python train.py --color_jitter=0.1 --hidden_act="swiglu" --inner_norm=false --drop_path=0.15 --expert_mlp_ratio=0.5 --shared_expert=false --depths=[3, 3, 3] --residual_init="none" --beta2=0.99 --eps=1e-08 --max_steps=20200 --warmup_steps=600 --weight_decay=0.3
Rows from expert 5 of block 5, named by matrix and row number. Rows with one number belong to one neuron. Each number is 128 + 32 x the weight over its row's rms, rounded and kept within 0 to 255. All counts start at 0. Numbers have three digits each. After the name is the row's rms in percent of the matrix's.
# gate: expert gate (model.blocks.5.mlp.gate, 8x96x192), inputs 96-191
# up: expert up (model.blocks.5.mlp.up, 8x96x192), inputs 96-191
# down: expert down (model.blocks.5.mlp.down, 8x192x96, transposed), outputs 96-191
gate.2 099:072147188173142170147110132120110120126150133111128122079115107137146163127182162148154091117161117140123125121089099139182091125009135182087145125147153137147153142075101143082133096145130100092123047098167140104123163074120093149111136093156191150076125131123067118104097130161133132173
up.2 101:142144172151133114167158165076148196127091150123124112136157145149111117122049160065122138106130125173194086157136113078089168144183110102137109133135164130147158099152168173148089136162119143136164137093076119134127146150129127106181165169098112096151161062098158141113126113124080196175
down.2 115:169142141150161116144116162170175153124090119140079159158146138080086091138074158172101130121112087156139135120076129119149120094180149074112128119102146149181117096087158118132156166152169148140164131113079144097172084109089179094169133105098101178114149082155138098107178129160112176086
gate.3 047:166105049128130121080143091147161073139133126110098167129078142088126177135150134139135111109158056135125140146146090122115148141176076092118104119125119096129090163127118131130141187188152129126132125215110096121172108110077168128156140106159097152126162154186101126147182107084136148094
up.3 040:121125035138171143152132100146145059140109139159172179182123160115053051156119116081112141161122118105157133145190136126094114112194102098136107145148141084125140137154148120158146163158141203147121149137116104170151139112092132068089165162109102126139187136077138159144121102062128161134
down.3 042:144088124233133116123097136107153159112115102105155114126099088128086141132139140145126193100124166169171086129159125056127124115088125112123146114150113114129167112176135179140124168119127181116108142074153111133117131114135157114115097143121103097082093210103100125120154157104110105121
gate.4 095:117156188192139176130101122123124125132168127107089134100105124119146136117151167189135081103135038163135099115057101127155102114065109164102157111127150137142140145096122146089132142144163099105136052114153145098145118118118119134128144060183137170073144111163092080108133094165139136151
up.4 090:131111088072137106101108092169115057144147112133152163118107095114150128147189125178139139145125130084035169106132145190150103128080176123131127113123114119091070151116091074122162109105138134152110126172155119131129123112109149162094108097127117151111076180166104136157174157146184064066
down.4 115:077118118073133125147133096090092097158144149127168104083110106159156139124168095104169130133161142112094139111166106152131110170099132164119073152141158094087081149153122124138105105112090146129098121163169083136105157142158080161084130154150149118126100138148080165120110167095171102167
gate.5 098:131156183177133186115091141140121135113174121114071136123106145112148131112147156185127072111123061155143103127057103136149102086080080175108178122128142132155154163094132144100133129139163100112132068115140177114152111129114124135121139061179137179082161093144119076107110076153138138137
up.5 091:136109091070159091123110095169125057160141121136143160102099092127145119136177140182140148131142111093046165089128121185153113136082179109130115121116130111093053144116111074110162108110137145153111116179141104124137116101107151174109113095120113158116065169173104140150194161149190078077
down.5 117:081130117058138120155128095102090093162141155138156115080105114158158140120164097114170123139169146102098157093148091176141113170102131156113069163132162094096081158150119101142116105137096148116094113174164079123108152139152079158099126142150144129117112135143074162101119178092181107162
gate.6 100:133112074094178112147115097139150076167118139128127144098126119129146102125146126171170140131123089123081128124149109158152127133136132115146084120103160093101042131139143111127123109115141143168101145193117126111158098140124121157136129108117113152132077129194109171153194159133194085097
up.6 095:137121083081178109135114104141164078157114141125116155099142119118145097136129132167170130133125079124078135133141121158143132130153125121154084112105170110103032118136143107129114123121146134175109153177103123096155102137106119150150126104113113149132076110195119166156189162152187096109
down.6 094:159095144227101127071155151144146175096157092089118144187144121107122143119115156131082123087111099161163077146114147077106164100137115130162202097139103166160169109077121163103132127084132081104168161114098143146140115082111169148151151105118118121143134107086151100162135077166085155106
gate.7 133:067116100111155189071140084141087102162152117101154121093127186082146107180209142129143121174165139091099140155112135104142065135087088175112123144162115131152145140093120137093129086097091127079152142115157114138068142174141065160059108141135220142091113109120120108121072158113093092162
up.7 150:133091097100111096095188089085140094171092172102173099118127117174110161095138130107148170094165174110149137152153115128106171178126114101185123145187117107107162096135089135074081106110079133103134185150101081154122181147168114159162155168104104061172083156078164156157129143093115115152
down.7 124:145101122132151156131152132133146095196030104126090130133086175116032070133115124220122211127154129131168138126110120143179061141132101089126122098107158138150145129134132141080117160135129168137147176122123112109149105198118166081150143109119105143158114132182153140090181159085142124074
gate.8 080:136147141139094133114106128086118154056142107139066070148117103157160127093103113181104127111094115150065121114174117129097166109202152176155126147087074098151112184127064142198117149172142122126109168192125150150132115140192142120102128138148082133137132138121156121132163072115155099058
up.8 077:128147019102145126151123092153131044122121154176131162129149153116142184149144132058151062149100089095144176111091155142155128133172102075104113081078137181069112104173149089128136168177121128144081137130137132054146107115114118157207079109193146114137179104165105141104110157141160151137
down.8 075:147165106178115136100159141153137090136111095125061131117160140084091144165125145190076101124118096116176132117111111114171131141177131111132127110090149140106115110144204131142160176096149117089174167121087108090117102101112167116187116089178150155188142105184141084143143099144095163104
gate.9 116:152125082128145116158119082113133114150159108107128161153182150162199090099102132088118101119068115146137105141064137139130170132163135116147107159133082175110114135144191139157159100107106092151104114151130206109159158190136178184175103090150109127141140139162161104131109059103103140087
up.9 122:169120116116130089161139090102151131142147134115140153144170093192193133079114139084148093092073146160159113139080130171147169150117172122138104195169064153080114124168171105153156104119129076146086112135149196135174167124139158198164122129126084096112118153141141124123084095129140125126
down.9 110:104198068154168074173098124106089079137158133106119100089151078145136140174157165151118084153133099109128111100070093110177126168114168132107128090112129151106118103123142155085140090110113121102138108134130073083088143096157129179152065112188188134131143122208072099120131201159122144133
gate.10 123:105100154095073152115164089133137124101124139069160136168189093094086142117128070116163106111116151131130127175184182088155099152126161159139102139168045138113128084133059117076126131060146090098171122094176126178121159093146130087083161168110137112136125157099129126178022130164074107150
up.10 124:161087129142085150135153098119184124124116140077162180177153091118081141109128061118174107099100118180149091162165186118183094147152176142131094138157091127110071093107059125081120143081145073148176125125153149164192125071118124098077169155099107119129118156128116156160062153161155120133
down.10 128:167170183114150070138084153176166177126109136159100149131099065099181109102096148159116147174139164148092160083120115167141130126135174090088109173110144104153099123142167069187171160172173166120099098109111151092169089081102149134162088139095101170079113111101102113079171132122158131129
gate.11 089:089141153135150172177142152161068117093113121177096187131145119144090095130153156118108137139116161124172131124078077088154117148119086130100137130119113101149206145143134115159160129166099165113095059154196113138124149099097155138136152104154108110160204122110096148072115141091098127065
up.11 096:169115107108115067110135098127136134182153125121143113147085075145164137065148128177104128124145154112131148119149122162191099126094177098106140176074077097097097135099122089111149095094159083117064130173144135182160107105160140103067092162113115125103054169140116124122120126106176108125
down.11 101:084118111144156098175118100079105138184146177127156092093110077185141144073157108118157145108154144142117112106156077160143130168079155141114093174142126082094105141155132132107098080120102159107087104178164078149128156140165081166066106187137146110095070146145095178111129170106173109168
gate.12 118:101110079107186154153091137154125088131148067122142158138120162096136090169143117121136095175129106124072137126086150139171038076126129131070112105119139176158084145095129116100162092125126125156125123143134158119126123138098123115096100059128147214118146094174067146128142135161161151099
up.12 135:108153170163083137083117093119083139126178133129088068091110089137169188089192131192121117106144139116118127113129104135135134138066133194137173167100093093101162157123106145140134121096129100064090105131184116132104131115184090164100108126176156127092093169113150080114092110122114061151
down.12 132:093139097135122083147063086090099085114192134120172092086144088164173157164166106084159101149124147102055121093154130149111165155099164180143090147141112110071086136187165140191139117104115157113088108145163112104083166096182101171096057113193157123126109171158088112154102137113146081170
gate.13 100:058124181135139143135114144121104143122153131099144131104123098132131143116192144148148111130168131137113106136124103134165058137000165200083143127170120130149142141091093136077137071110129123111142066093175131142115178061118090152062134120129199156089112127107065122136081127191119115152
up.13 107:144123161143146102165163154070158186137083160106153122145154141169100106107055150056136155097142136180185073162147113090084165154173124091150096128158169120141136089151148169136090123146100160162177143113073108141151165144125125116174178176079103089159154066084156163133133131121094197166
down.13 108:162136141134165124140117157165168139142063117142071159153134147083083077137070157186100157127115095147143144111082125132163110100174147074112120128089151136180105109098156109127149168152175156141162136129085146101175086134083176083167134112096091176129139089165145110102182128140127165082
gate.14 106:151187137097114108131146162117143137141094158154115082102162146100131182124091134111140134111134121117135171153174133123041178135150074104156116080133146132092142102187137135134080158152175148133130146068076133080112112193113072099189123163139138086155127111129208136144111098140096172169
up.14 098:127190126144126148147119180125126138130109144152091119124166211098136154134101111090138104129136080129134154149139128128069148118162030129140127050131143160133137118160145149097092134136134133153122126089083158077122116221091060112182109134176169117159179089138176133131100083148119192150
down.14 094:093181154132173095166106136128120162167126207158146107094084096137159178101159167133137122141173139132131151098142074140153116161080141122083093149114153087107122142125128105146114139175128166102092061139130078092133118087137063167123092176156168132067099114113073137075130178133164145175
gate.15 127:133132183103134130162114137131125158146104168184053094075150126146138170100105136127164108105127126123177169083131087198127152148096092159141118130095165110113118119163175073151092144125159145095078072108126157085133109127139077126159125131186147106153124137109155122103101099118169136183
up.15 100:197141121175146110152122155131176086150119141140130150111092136142109151138119176117122124089126070166144129087073107152153147143103107048123133085141139157118137117106132132119131177169118091165132116117085128039192074097077170178193147078169102116148134174146098098109150149134209174106
down.15 108:098169088125194141190116144138107082130064195143091135084124167121062083166115127119133090164156107131088140110085083114163068140170166084068063132121192126165080149121087119110141133211131178168147081169123103123132113144110100094133157122120138171108184090184115174102156181163140171130
gate.16 118:110100103121125122095123178108121155076110134070101122154157179118096133151105104106130137127142087138130081138147131100052167128173097165174133080188139147167124116172138171098102109102114159154190196113087115127091151137112129190145155142100152129166149063095162136205175095169086141138
up.16 100:156193157145098153124129130083182125146128154136155086097133131108151147163110149118125106106093076147086125148134176133093146104176149121140107119137167155082104117126120164167106189177186071133166139049087162094144109145156076102172138132124128122091113104165172097144108093187120161173
down.16 124:103123139150150113132146095099106133174113193120155089088063123151132169077165112131167154105199155134136128113160080134128122174074090134123102168150152087122135140125106147101074118160096160090084100159159082108136147136152088159119130171141145097087104147112081151085144167079163098164
gate.17 053:112131135132134128134114155112095168133139129140114095096121067172139082177119119112094112134095131135083110081084129147128088111154200148112132164095191135126093126100103138154111087124183147118168052152114113163080129135150078080069130136123121130112134139172139134128117153194146202219
up.17 049:171126083135135134143113114103153082170136135150113098076143146160104100140126043128096144081084052161121122107170120182086145143165132108150092179162108102084066143155127116152115169088170114129143134168121127142168095186160104159083104153141093112090112149162162086129079124135204114114
down.17 040:118090113056095159033153105115103060108128091097156112113070157125080120179136118127128155140163103071076158121139153185087138148122079117154155085175096156123144150137127122110160149116123127112162179113149115111095157133122181125152142051177141110172130178120119108170117084118137102090
gate.18 098:065164174144183153167122153125108192123126128125140130091163131088129064182110185107125117150146128143140087146124111071119095130116109162099107142137176115176142115139200178166132106142128173120158092070134106133058134117129089127094135149099186137092145045132114138103116147123064131192
up.18 098:133089108099119104102169103093131123133101174085171106140154100142095138124139137129131171109134115118103104153172134096077157171121098128199110135187103101127134093167095153115087119108102150123136149155134078168121151116173120161133160164108100082159108127122173158194121085094099064133
down.18 090:122097118110079166080199113128099061169062095120111128102092189131061122148151084182126186122166141079187155112132115152168089162135088127150135104133160141101137147145122105069122143087099097119146189143147083129106135194122150098139171063146127125227128165181157147129147125088154124108
gate.19 107:106117109133125193136085149133119104101160068121127135140112155125129122159156088132131083150112089137099120123134166139155019059123111163084148086116126168144118161085093134077143101123129099150136115128159173152124125139123111090056106084143162192109167120172090135148103106165170131126
up.19 114:097134143124193155162123146155127178123102121134103172150139188096116056160070156089139112157141136144176110154105116084129095103174087092084105110088156116174129131128196141139142106148124177171149110110120144136112100170077136052124127150090147150127183050129136145097128146101089189139
down.19 119:135168165095161102156129152157153188075165129123128162161155102098165128133083135077130067142129123165126132140092121086111153113167134111096125158152164141217144062051122109127138117162143126121166077108098134115150120067095127145161155145075142172073202059073065119096131163178080176167
gate.20 109:127113116141132117139166084068164136142095172091158086152152112151096129103119128115160167094130145151122090149181124090095155171168115090171080133130125084121111080156090175132081127135102152133148136165110081153153123119183103122141157175100096092140118131136178169138135166089108086136
up.20 092:182095093080082113078141102157147052121140141131162151152122091124111207131197093140137121111100102093092185102146180207132137141094153136152135102172083156071116119145043059085130173094143081124136150121152138105171127090111134189143125111161107119121098173131107109165113124160199095096
down.20 103:165178131160180089169100161154165149089145120141100160155167098094165121143076175121108089147092107169106118132060132094142156105156151084097134131108123140183134066095169132153158125161158140140138103106079156100163093074101164134173101136099107158079165097132112089105143151159091160121
gate.21 147:183094129134094093050124112118172117089145140097136135175093109136132169091121111127108132110107069142101123100132128180090178131183142106165148156167083166107092130142126118182144172128136101124104164163096150083191108097126184199176121060169085118154096142129107056171171054146187127061
up.21 136:084164142120166159212138157134104134176096129164122122082165137115123094157114156132158126135149180119165137153131124074175077135073123136095105097079177089149155116116118135072104094127139151137155098088142105165082137151126072057084141200085167132107149119130153196079086217114077137202
down.21 129:154080160076130167141111130153156138176096125180108157139128150119141072072110121177130191124117133120128178148135142209144078096112129102107115135086089092098118186161130072142138152118160145163091141134132171160170104205098130079077122157091078138113056143125195139105123098088172122072
gate.22 061:162073059117138111064125121106157111143155133096135112113116146147164147100120153093087112114121059140157126141095115180111181112130097123144140155183106142109080136152220134163118161081177170120077178182081140077141140149143147187140088126204125116147097136155098087165153047092158183131
up.22 050:165093119129138090103124160141139136145150149117122143138118135152151128073116143134057157090146095124152162104101048175109183152102079079156153168165104120117162123143189103146122141099154121092100115195095085086169132145072141209164098092172110109143099062121130098132151082114160206101
down.22 051:112201096128154116142103170118114152101119188134101117124126093119142188136129218092107020155141117125107119133104130070137112137115182108075140090101138134143150128107075141143128127198133127150125095106112134118132123047124102129141105188155181128089171083103107136117118155182100174179
gate.23 115:128101148137081147118136102155129133069177081109115152153148089114124142119152073145131097126098155149141133128119138105185099141129159175088124166112065139158119120127113112147204146080168090060112109137222148155129134081131169137056129144134142145071135169102075086100051137131103115114
up.23 150:083172098167135178110089145122093117122152130133114091121105186109169159147182136121130084157135102097108130127107157154087100089080068181130173080157151159129171170104111158088098090159081103148122131090113168092094126176136058122140091095174177154119162089136158113153111082161145117150
down.23 131:128110097122067145068150121123084091079181109116145122150178143141140174171155136089117086127091116066091130141124167102088185123127102166180176088135068177094175123134093142106120108086098079124150166120128139136066155133145137148147127099162146073182141151114170094186085090150079117117
gate.24 059:064104139116173147108135137140105111126156163141121112070128158114163174100149162091158106100195117112137174105103071168123152167070083142108106123159140119116154155165131089107104130124132170089147131114128111061094136139101058234149126121172181125108114076094107094111115191154130135176
up.24 055:176067067154162148149148077125192098159123140165148171097118175130099160136142103090161123114121124166187114121129101159171143134105107113125097156139177100054091126154194121097130175124105126149084116156114133057205117135089119152148162084143091123148093194192098124125163186083204111131
down.24 057:110151134053161110177068129124120143084153145133134145131160130139142095150103131074146076170117116132039132115102136167089133085170159137111120120126176118155066113092116113151143104161141157183153023135119150126137132115111111086123136097102128181129184088142112159140119147204140148126
gate.25 094:063133124103148187126104137125108099105160102123141129086098102123178125146176133134144088132139138135052148142106129128168040095078167171074139134122127152135117167056105136153146077162126082126101088149176172150115161087114104101058118110129164179071101122112089124141083107187121134144
up.25 119:138128130113180104178150155099163149151078148128160156120136144152118074132043152048141147114142148161156108157133115089107145139199142056125084127125179124144110100137170151171106122179121167181146141138074121135146140136094152091169159163072101111149149074103135171115147146115104209160
down.25 117:151134133133174126149135164164178165168072143149073160147136132074094082124080173193093139118128083140149153138081110117182086104158150075093121125078161125169107124088143111107144155148170144141155126132081139112168077145083149094149129151083101173103103075168151116092180147152127171094
gate.26 124:193085111131142120137143135150202106137101172164113169161125077108089157090105127149155115087110093165174146129149125161170134143168164095132094144105099086113074111125095089156118187149189125147112134171114143132216057045095143126130154161114078110126107144117115145109109135145213123102
up.26 101:151153129184170103165100130099139136155142109115121157090102164179171112126149162134112124130136102169122051118038102175141125113130122122089135130129200131142073155078216174146150094156099144173137100155100139061153120141093138174156102086127127162105129117187087127096194143116187153121
down.26 122:080103056206137174118173117089097091157165123110117108106157135150101127135167152130117096068136062126115094164109108080156108146128141163124126104119126144114112175120062183070116084102097095122164174196131084186107143164144098185071169135142152112135094099188145154157134146142116149119
gate.27 095:146117130108123139121140178191140132098115145172051150122107082080114169134116082155127054124138141126178188112131121127193069139149151138065120148086129121156098105103120063157126156120203105076118103125163138124122072057088133098105114156140150140093137104109093117086062146164142157164
up.27 076:084097144081103137093152131153123155090116141134080099132131086099111152119101058121127093119135193101175199133193138089146128151159149138113115161120104124145171097155098074149117159103137110035132157098182120163092146096152137090111148172127149113143130118059142130132065142146059134168
down.27 071:155110183083132127132102100144162132155090105119128121119065142122135112115136068172156206159150198164206132099175130183120110154082080121124129143174141117133137120177196110144118166115117151107098125066168137080138135139124158119160106108127125138113114190095109120103137131054164069157
gate.28 093:122114169088111128157102108128099181100115148174085094112154117142164107090087098099160116159106164100125164126156133168095142107164132169133094158072131101108098152178175086175121140129164185126073074131167188137091141148154123067115113165138117120139126095090168124136095074118123114144
up.28 085:112104161075106131148109105126092184105118133169090094123163118134158092091091090109156120165107171096121160142162146156086133107166127169139100163073120103116095158175170088168128132110162186124086087127175182157082148141155129062105112167129121129139120089096177133143100070121104109130
down.28 083:138099182155087149092143106106149179162159107103112091145124140128166150053126155170119160076135147161227082177150119129137148116077072155171168122097096098083159139103190169139098132047130086082086126100138158129126138135157137093127116143162159111167069167089184105148108062083111100132
gate.29 066:141151080143131102170154123077149144140092133124140102146159167175116076128053117060124138126103166148160101156129148088103161132215111074134111127117164130126130107148154185125108103148098136157151165111081125147115143189164145082172142161103115099160179130124187160121111145089076171153
up.29 061:147151079151127104170150120068149142143089133130140113149149161170126086122060119055121137128105164149161092159128151095107154138212124079140101132124156133126138106138161176127097109148104140162163167109083124148113155178154144075168149165095111094165173125123186156114121148092075181165
down.29 057:080118176108081124100106103113072149069192145119161106105095085162209182098174095071154086121155177128102111119192121140080163143104127183133131165140101102085116170157111124185113111122107097105084111144166131160090171090158108151095110128158145120111142152051106128157072103139142111158
gate.30 083:117096134137126101072102172089130142101118091069132076081046114104099119169107102150098140151197121147101091127158128108113113121118167124103146106193177184177125136131141182085121118150139138142203167080122084110056155136136163143113140121096170174126094101135077131175195143185092134157
up.30 086:148092090133147172134135082139180082154167126144120194178187128121175114096145123133136099108067104141113137148094158129172126127165133121137080165059096110103056136119133117168141146089139106113111137184135189123210088112122133149131106115167099135094099140164150117084090125103168106079
down.30 088:133112137010102148130154128159110117168092134195128145145131176128128096126125108126121168176127161045147224109141123208125097134124094121133132122122131115109143146123114035107107129116117118146115111128116125151117110219102103085103140146116130097179117148104186163112103118093165128123
gate.31 108:140150116101107091124177081084157098171135160091180126123143089160146187096219147114151129084148105129112121143161121154122143154104124124148115128154128123076107094135076127113081112118119067127121138137126095114159167082149067182150140139121122099122090126150102158163114130131167106173
up.31 096:071123135139169164149098135163078159101117104154086128119135179089111061160060123140124133171132165111148137144113106056147112115132091133106122135085111106187169148130184136135150131125116202092112119129147117136071093202130158057095103138130157153135160140116154102074132146069047119105
down.31 093:109092094114109139136095097096108075191099148143099089075123137175113105101156111195139179104124136076120155112152121202142128136101145136155105123093098109042101188219154114133112135095126148133067160158159128134112144183159124100105090118171114113168046184189192136155132094099182090097
gate.32 089:037121132066122138121160133148103151119115152161081096126150094102122153103115105110145107134150204105167205160165114075156118153123137137099124156091072089125195119184104070137114132111136142051085155124172124182085161112155098084090119183138160100137127128064153142107051142104044128153
up.32 095:126098165141156167175145205128170164150112154177079159128131090119110132095098138134147081094146122183195144151104097114213084128121123127077113129063152100158094122097115115150108142136181140128095058170132161135165105072096086071095125158142136123128137093115099156076039147145149190153
down.32 091:162143173068107080086093119151159142123130140117163124131053115097147173135127098119130162164150153121112145062174149217078160140110123124136129138177178132115108087131185100178131175127142152110128115056109119063129107069117128138182101106143127149095122153096068102118142114131178112163
gate.33 099:126158138221149153164103156097151193117120129114135114141143205093127096143087140094126113137125078178144053152137141072101128103184095135117104079115185120183082120114179210170115127160115152184162100117092145127140088155139100084128141142107153151121184055161142150125149120113107143152
up.33 114:114125145108131149116091169190093126109158077153073162116103121106162105141144120182109090161128131114115158109073120156174066084086122167074174142104125154150140163098159088103166101114174119108096108110166160119096125133073148117096090092149171188088133114132084093096118117173135156121
down.33 104:145150157077145087139077144164148154057195112115124150154182117104167121147076135086128059135104118135081133122092129138093198102160139116131123142120124142171113065076191107164157116123162120134138068103094166101132121074109152113164109103126141176129177106115102066152108104178080155141
gate.34 102:164155124161156113152099135130144106153145130122127170104116141104150148123160157174137077123143062162123081126061115177173062105101149127072133110118168132121069129067174145104133117125177125169148095127101134068158089089083109141139093105132153176069124128204061116116140146163190143145
up.34 107:062144144134103151117111086104074166095156091118113073135132149180178102133137105092113149152112196099109121115143142112080161114115102182150154147154120140119195167168148140152147076127062123097112146112182132162076194185185123133100129114139139127125142114093171118144149112101068084133
down.34 097:146172150056127068151057109127135110112106161127152110116082129132128158130135104122172127181142177105116148067132133201108149131100116109132113139138149107085096093170192105185131164150138166134084066084145133054133117084146122092175071106176127147122167175149069105117112138103173098143
gate.35 101:132142130123116159133150170125143162120097138132115138140183172083110123153077088087135109121123108134163127172135159086078143135183078120131101094156161167130136095165145144101091145115150123144184154047097144112098121193092094097170146166111163102146164064123181136137076128160071190177
up.35 100:111115143156138115120093096142097125127162103128130113144075104162142112099173152168103151144128150119113114093111093147172108118077164150114169174099084094151149166080115115157174101138097131101071076211177117172144141082166170150069112082148097164114119178119074110112173101085161075070
down.35 093:146108094133139166126141169150158133112105107124105164154167170088056090187089157126098095136099071125129108164109164097122092077173148110125143078117161157159110110098116143099139147118164124175202155107080157158129096145093144075111157131097130147143141079165164143171131124181100171123
gate.36 074:176070018118116088058140147143119072128111121129135117116049149118086101166088110135023170149166105097109157114134124130089146150147121054140125127161148132124155143134153126108151155163156166135182147141105069156097119160085195111135144122098097114137118118135172108180176109104070155128
up.36 071:181068034143131076086135156115134080127114132123145101130042140142073118132082103119034165136167088129121141110158100137086157158143156052144110127176126130135144144142129135101145160175156163144174128164110065152119121136103202116133148128111081110150127141119150115181164092121098174121
down.36 068:140145141073099091114057117136101133061171113128108105131145082150205133127131123118118118154092162075086140091143149157074182112119152145170180132103043127111139145191151101180138116112139129119075139114150159137090148113155154122135031109153129122150133169101179109182108061121120089121
gate.37 107:196094097113083115101153114124185078100113153120147159192143083139082179108164077124145135101086096134104140116155177183119148145163147127165115108167092138100092096142037097111110177122129092160145148152136139129214123068120140179156158126124088104142127160125124147173123120161218098074
up.37 103:140141166157151131143082163131128185113143097149082123100077146142172097131074146120109098138133134164155106112071115140138126093148163127094151153098189155159116165104209130178173124166156132143126127106097184109128110140106165105130110101120135161109130105110108090089160125155133199149
down.37 101:096086108136093192108132096093101095178100134120130094097119190170084108110163105164139176094128125091131130145160136176118096124104110159171136092133120126064128194171098137100090122100108107142110159154165123169107163194152111101087150105156127099178073168165202162180113080106165087107
gate.38 109:128205153128146199161148156119160116142124151181102127089164143070085111148097172160098126121089072139119139171121105091133146115158111105117096098093131102083150150142103148150127210198170113128151084094102135105150079185134105074152171111140103122111127130196190095102141121138082125078
up.38 106:155101103149111075131081094106129174124141124034136113157131176150161121127137124104148118133145103152113063112141155117117126115112115159177145089161159166195065086102182165110098044087092093192140107139112139132121127119152126134127101114100174152149131092166145151196143087102132087185
down.38 103:134104155134144173158162122117154153191060122150106122116091144130092082078124099184138198120149153161192121162168119131181042120105113126098094152101136088124135166157128131120099141131137134138105157130147147163168113189124113079078158178091096132089070134135158178078147134071160114113
gate.39 098:103097127081161112180083122138105138092095130168098118106139117136134073124080089110170144180118159095096167101171113148102149113174145125137056135070167097118081144170181094166130134150138209160090131158136130118077123147129133088132125144126104138160119116120146185142181134127132119113
up.39 094:154172133171097138083180136124151125167158132087167143150131144115134181141169174143100107087131106149165093166091153098151096140086116135119206111173089155134189102087083159084123112097105042102173134075112121144168137117124110152122128116126154114098138147138126088122069126135105138163
down.39 084:113172097088177095189099129147117081110126148152161156098138098117140120213134095070156090186130130101056168083117123127128128152156172119085064160155179145152080090141103090139137115179121161152158111136125093113118125118110102172126117132110132150082166111167034149080141219138154154169
gate.40 111:130180136140115145137138190122132151128106146146086104122159199072133167135089124102137091126142097123145161152151137102072147121169029129139127057109154137136140110162129151104085146146155125141132132077089148084112101214098053083177115149154181110154168075131190131135096100140092185165
up.40 111:130178121086124113131152170123132132135088154147104090101163161080109170137089129102138135122155120116135175157176125106050158141167062096155106066126154126109145100189125134108085148152163148141143145081083103090099108203103073085181126165129158094159150090138212152143113125139079166168
down.40 105:091171156122166092163104111117111146176125192148149096083076098145156169090161144131152137134177148139137145091144071166146127176065136124097086160116159078098111151136150111154113131160121173097084069140144080089133128087150075167127097156162160137075094131111068138071127171111174117170
gate.41 098:057122121087162174131111123122092101112144121102133145097112132134147111139202135160150120137156110133071118149101108130145056121052118179099141106156128135137132168082101130095131069135102117142124086143185139143104163101104113138070136104128161168107118110128101136150111121179125097114
up.41 129:117125115109191116181158129086152136151071163106161157125151165169100078123074147054172150109152132169155087180136100093086147153178107067135080107156167114141117103142149157128091099164086171193151137151082110139143168143093131113170171163074103106169157075102143190135148152112114183144
down.41 135:169141139133159124149115168165177148147058129154074157151123143085085080138078162186102141139119101135154150126087130128162094091170150072098125118084156137173108123107153110135151174168177157147143133109087156104170080136089168073156127129095092171107129094150150118098175132151127165091
gate.42 116:091122180138107164121134154115137142092158118095151145114120074122152156118161117112146060121146161150111123147128154116182035125075188181048134147130127154143127138078071132131140104131163079106140089087172187157120172050106110101066130135124177147056122128099066116136041124206108156175
up.42 143:106145088129099159085087096161068083102170102147091105121117151113146157147206094185114109162109105075094163093114135172128120104083077187132178113133079143119167172124109104099150125107113100095091130137180133106095114159152113166101082079186155153112135172147138084145126103126145055087
down.42 135:109127125159075139102133100093094094078168126093188105122125148163136183160167084059158103120115154121138088129173164108074168140108088179173152116180106151100171104146113174135099115110084089122121130094163122125094176108163106141131139091176158078162178179088107125174066103110117095163
gate.43 083:083110123096109148087154139183106141087111146139065099138132093069106137121112103145128104134145183097162202145167117076146112153142127131104131143096062118157189101143113085146120148098156124024099150127187113158087117100145145077114126163144157113140145123063141121117052132114033125137
up.43 081:103132101140136129058130071133086106161134123085174067111106190109129127141150153125112184146150130079075134106144130136053192149102108124184152126189120141110178141159139153075131122093033153099149198110077098114095138214167129197173134102142145116161102160112155106159206105109116102117
down.43 077:112105082202126170102149135108112114133163110115085115131164125126117125114140191161097098064123059117099112182086121063170125109135137137142152090061068147132131185121072182093133110103136092121143177200126140183129110152131144144086127133156130124152087101181177092164135106142085150070
gate.44 078:166134129140082087123135119086107171121114123116130081189108140186117150069123096109106154128127139156173087111143137148080160132136070124153172122146138101115157130167145166135114124136106166152111109147145121155135165119167149139154140119146089107159219107146147159151167052083126115111
up.44 072:076077073121191164171099131157128096128154106129130187117137168112130064170115126112131096153118079122103131129093100091167100107170132083077064124089123159138086157070163124123176129160139104149145130160140115099119097144084146116103120095127143182096103078174078116105129211168119152078
down.44 070:134136108255147111141079121097138096139081106107108104103052148161078094123146132170124181130126120181129079105122130160132109128119147113128108105139141134107110198195141161140134163184126180175107171135148131114165127124143164130138135079150075140121115142166121168126191108111182100085
gate.45 096:075137187178151154147109142134102137127155119098107124097111109136121139128167150164137115123157137142143113108091094129176078125009137198082158147171151124172160142100111141069137084117123130094143050107166109129115155090118110145089138086146187164089143138118070115108122134148132121164
up.45 096:143150164156123129153150166080150194111097142118117113143159162140120120129056156061125125107121125173202077165128131075088159129182092118141120123138159146149165099148168176145093139148119128142174148079072139127125142157124122106178158165105125096150169063100162134119110113124077200176
down.45 120:168138156156147130126122162165173158107098108124086157167153148076091092145067145156100127125101102157156125143090150096135126091172137093127142119104145150178127085095172131134146164126173138137168132090085166099155091117092183068171142114098113172128158093140152094127160101163086169096
gate.46 085:176146145111099102131159107143152108145109138168116129150116048137116130096138146208094151098082186112128154104131120142164141146151176085138131187078101089077128114145091099175143170121191121094077148159143118145164093089146179111129129155129076079138090194143118132085130169094155125087
up.46 081:100082122135152145187128123147081136111152100145128167140122132173102094093140105046135115142147128140195132110106072156170115136114112145081132151108078128164165168129178097132187108121076133121086089165197138166133179089086152147090151125148134135159163131068070135108087120091149153097
down.46 077:093128147146156134149159124116153143187127145120144121090129096114116120122140095144143147091167138153152116152169101121170074153113164137082046187124183067094068122127140128152131145098133145086131094152143099146147132146134087110060152189118149158083085125170105134094125167111141139173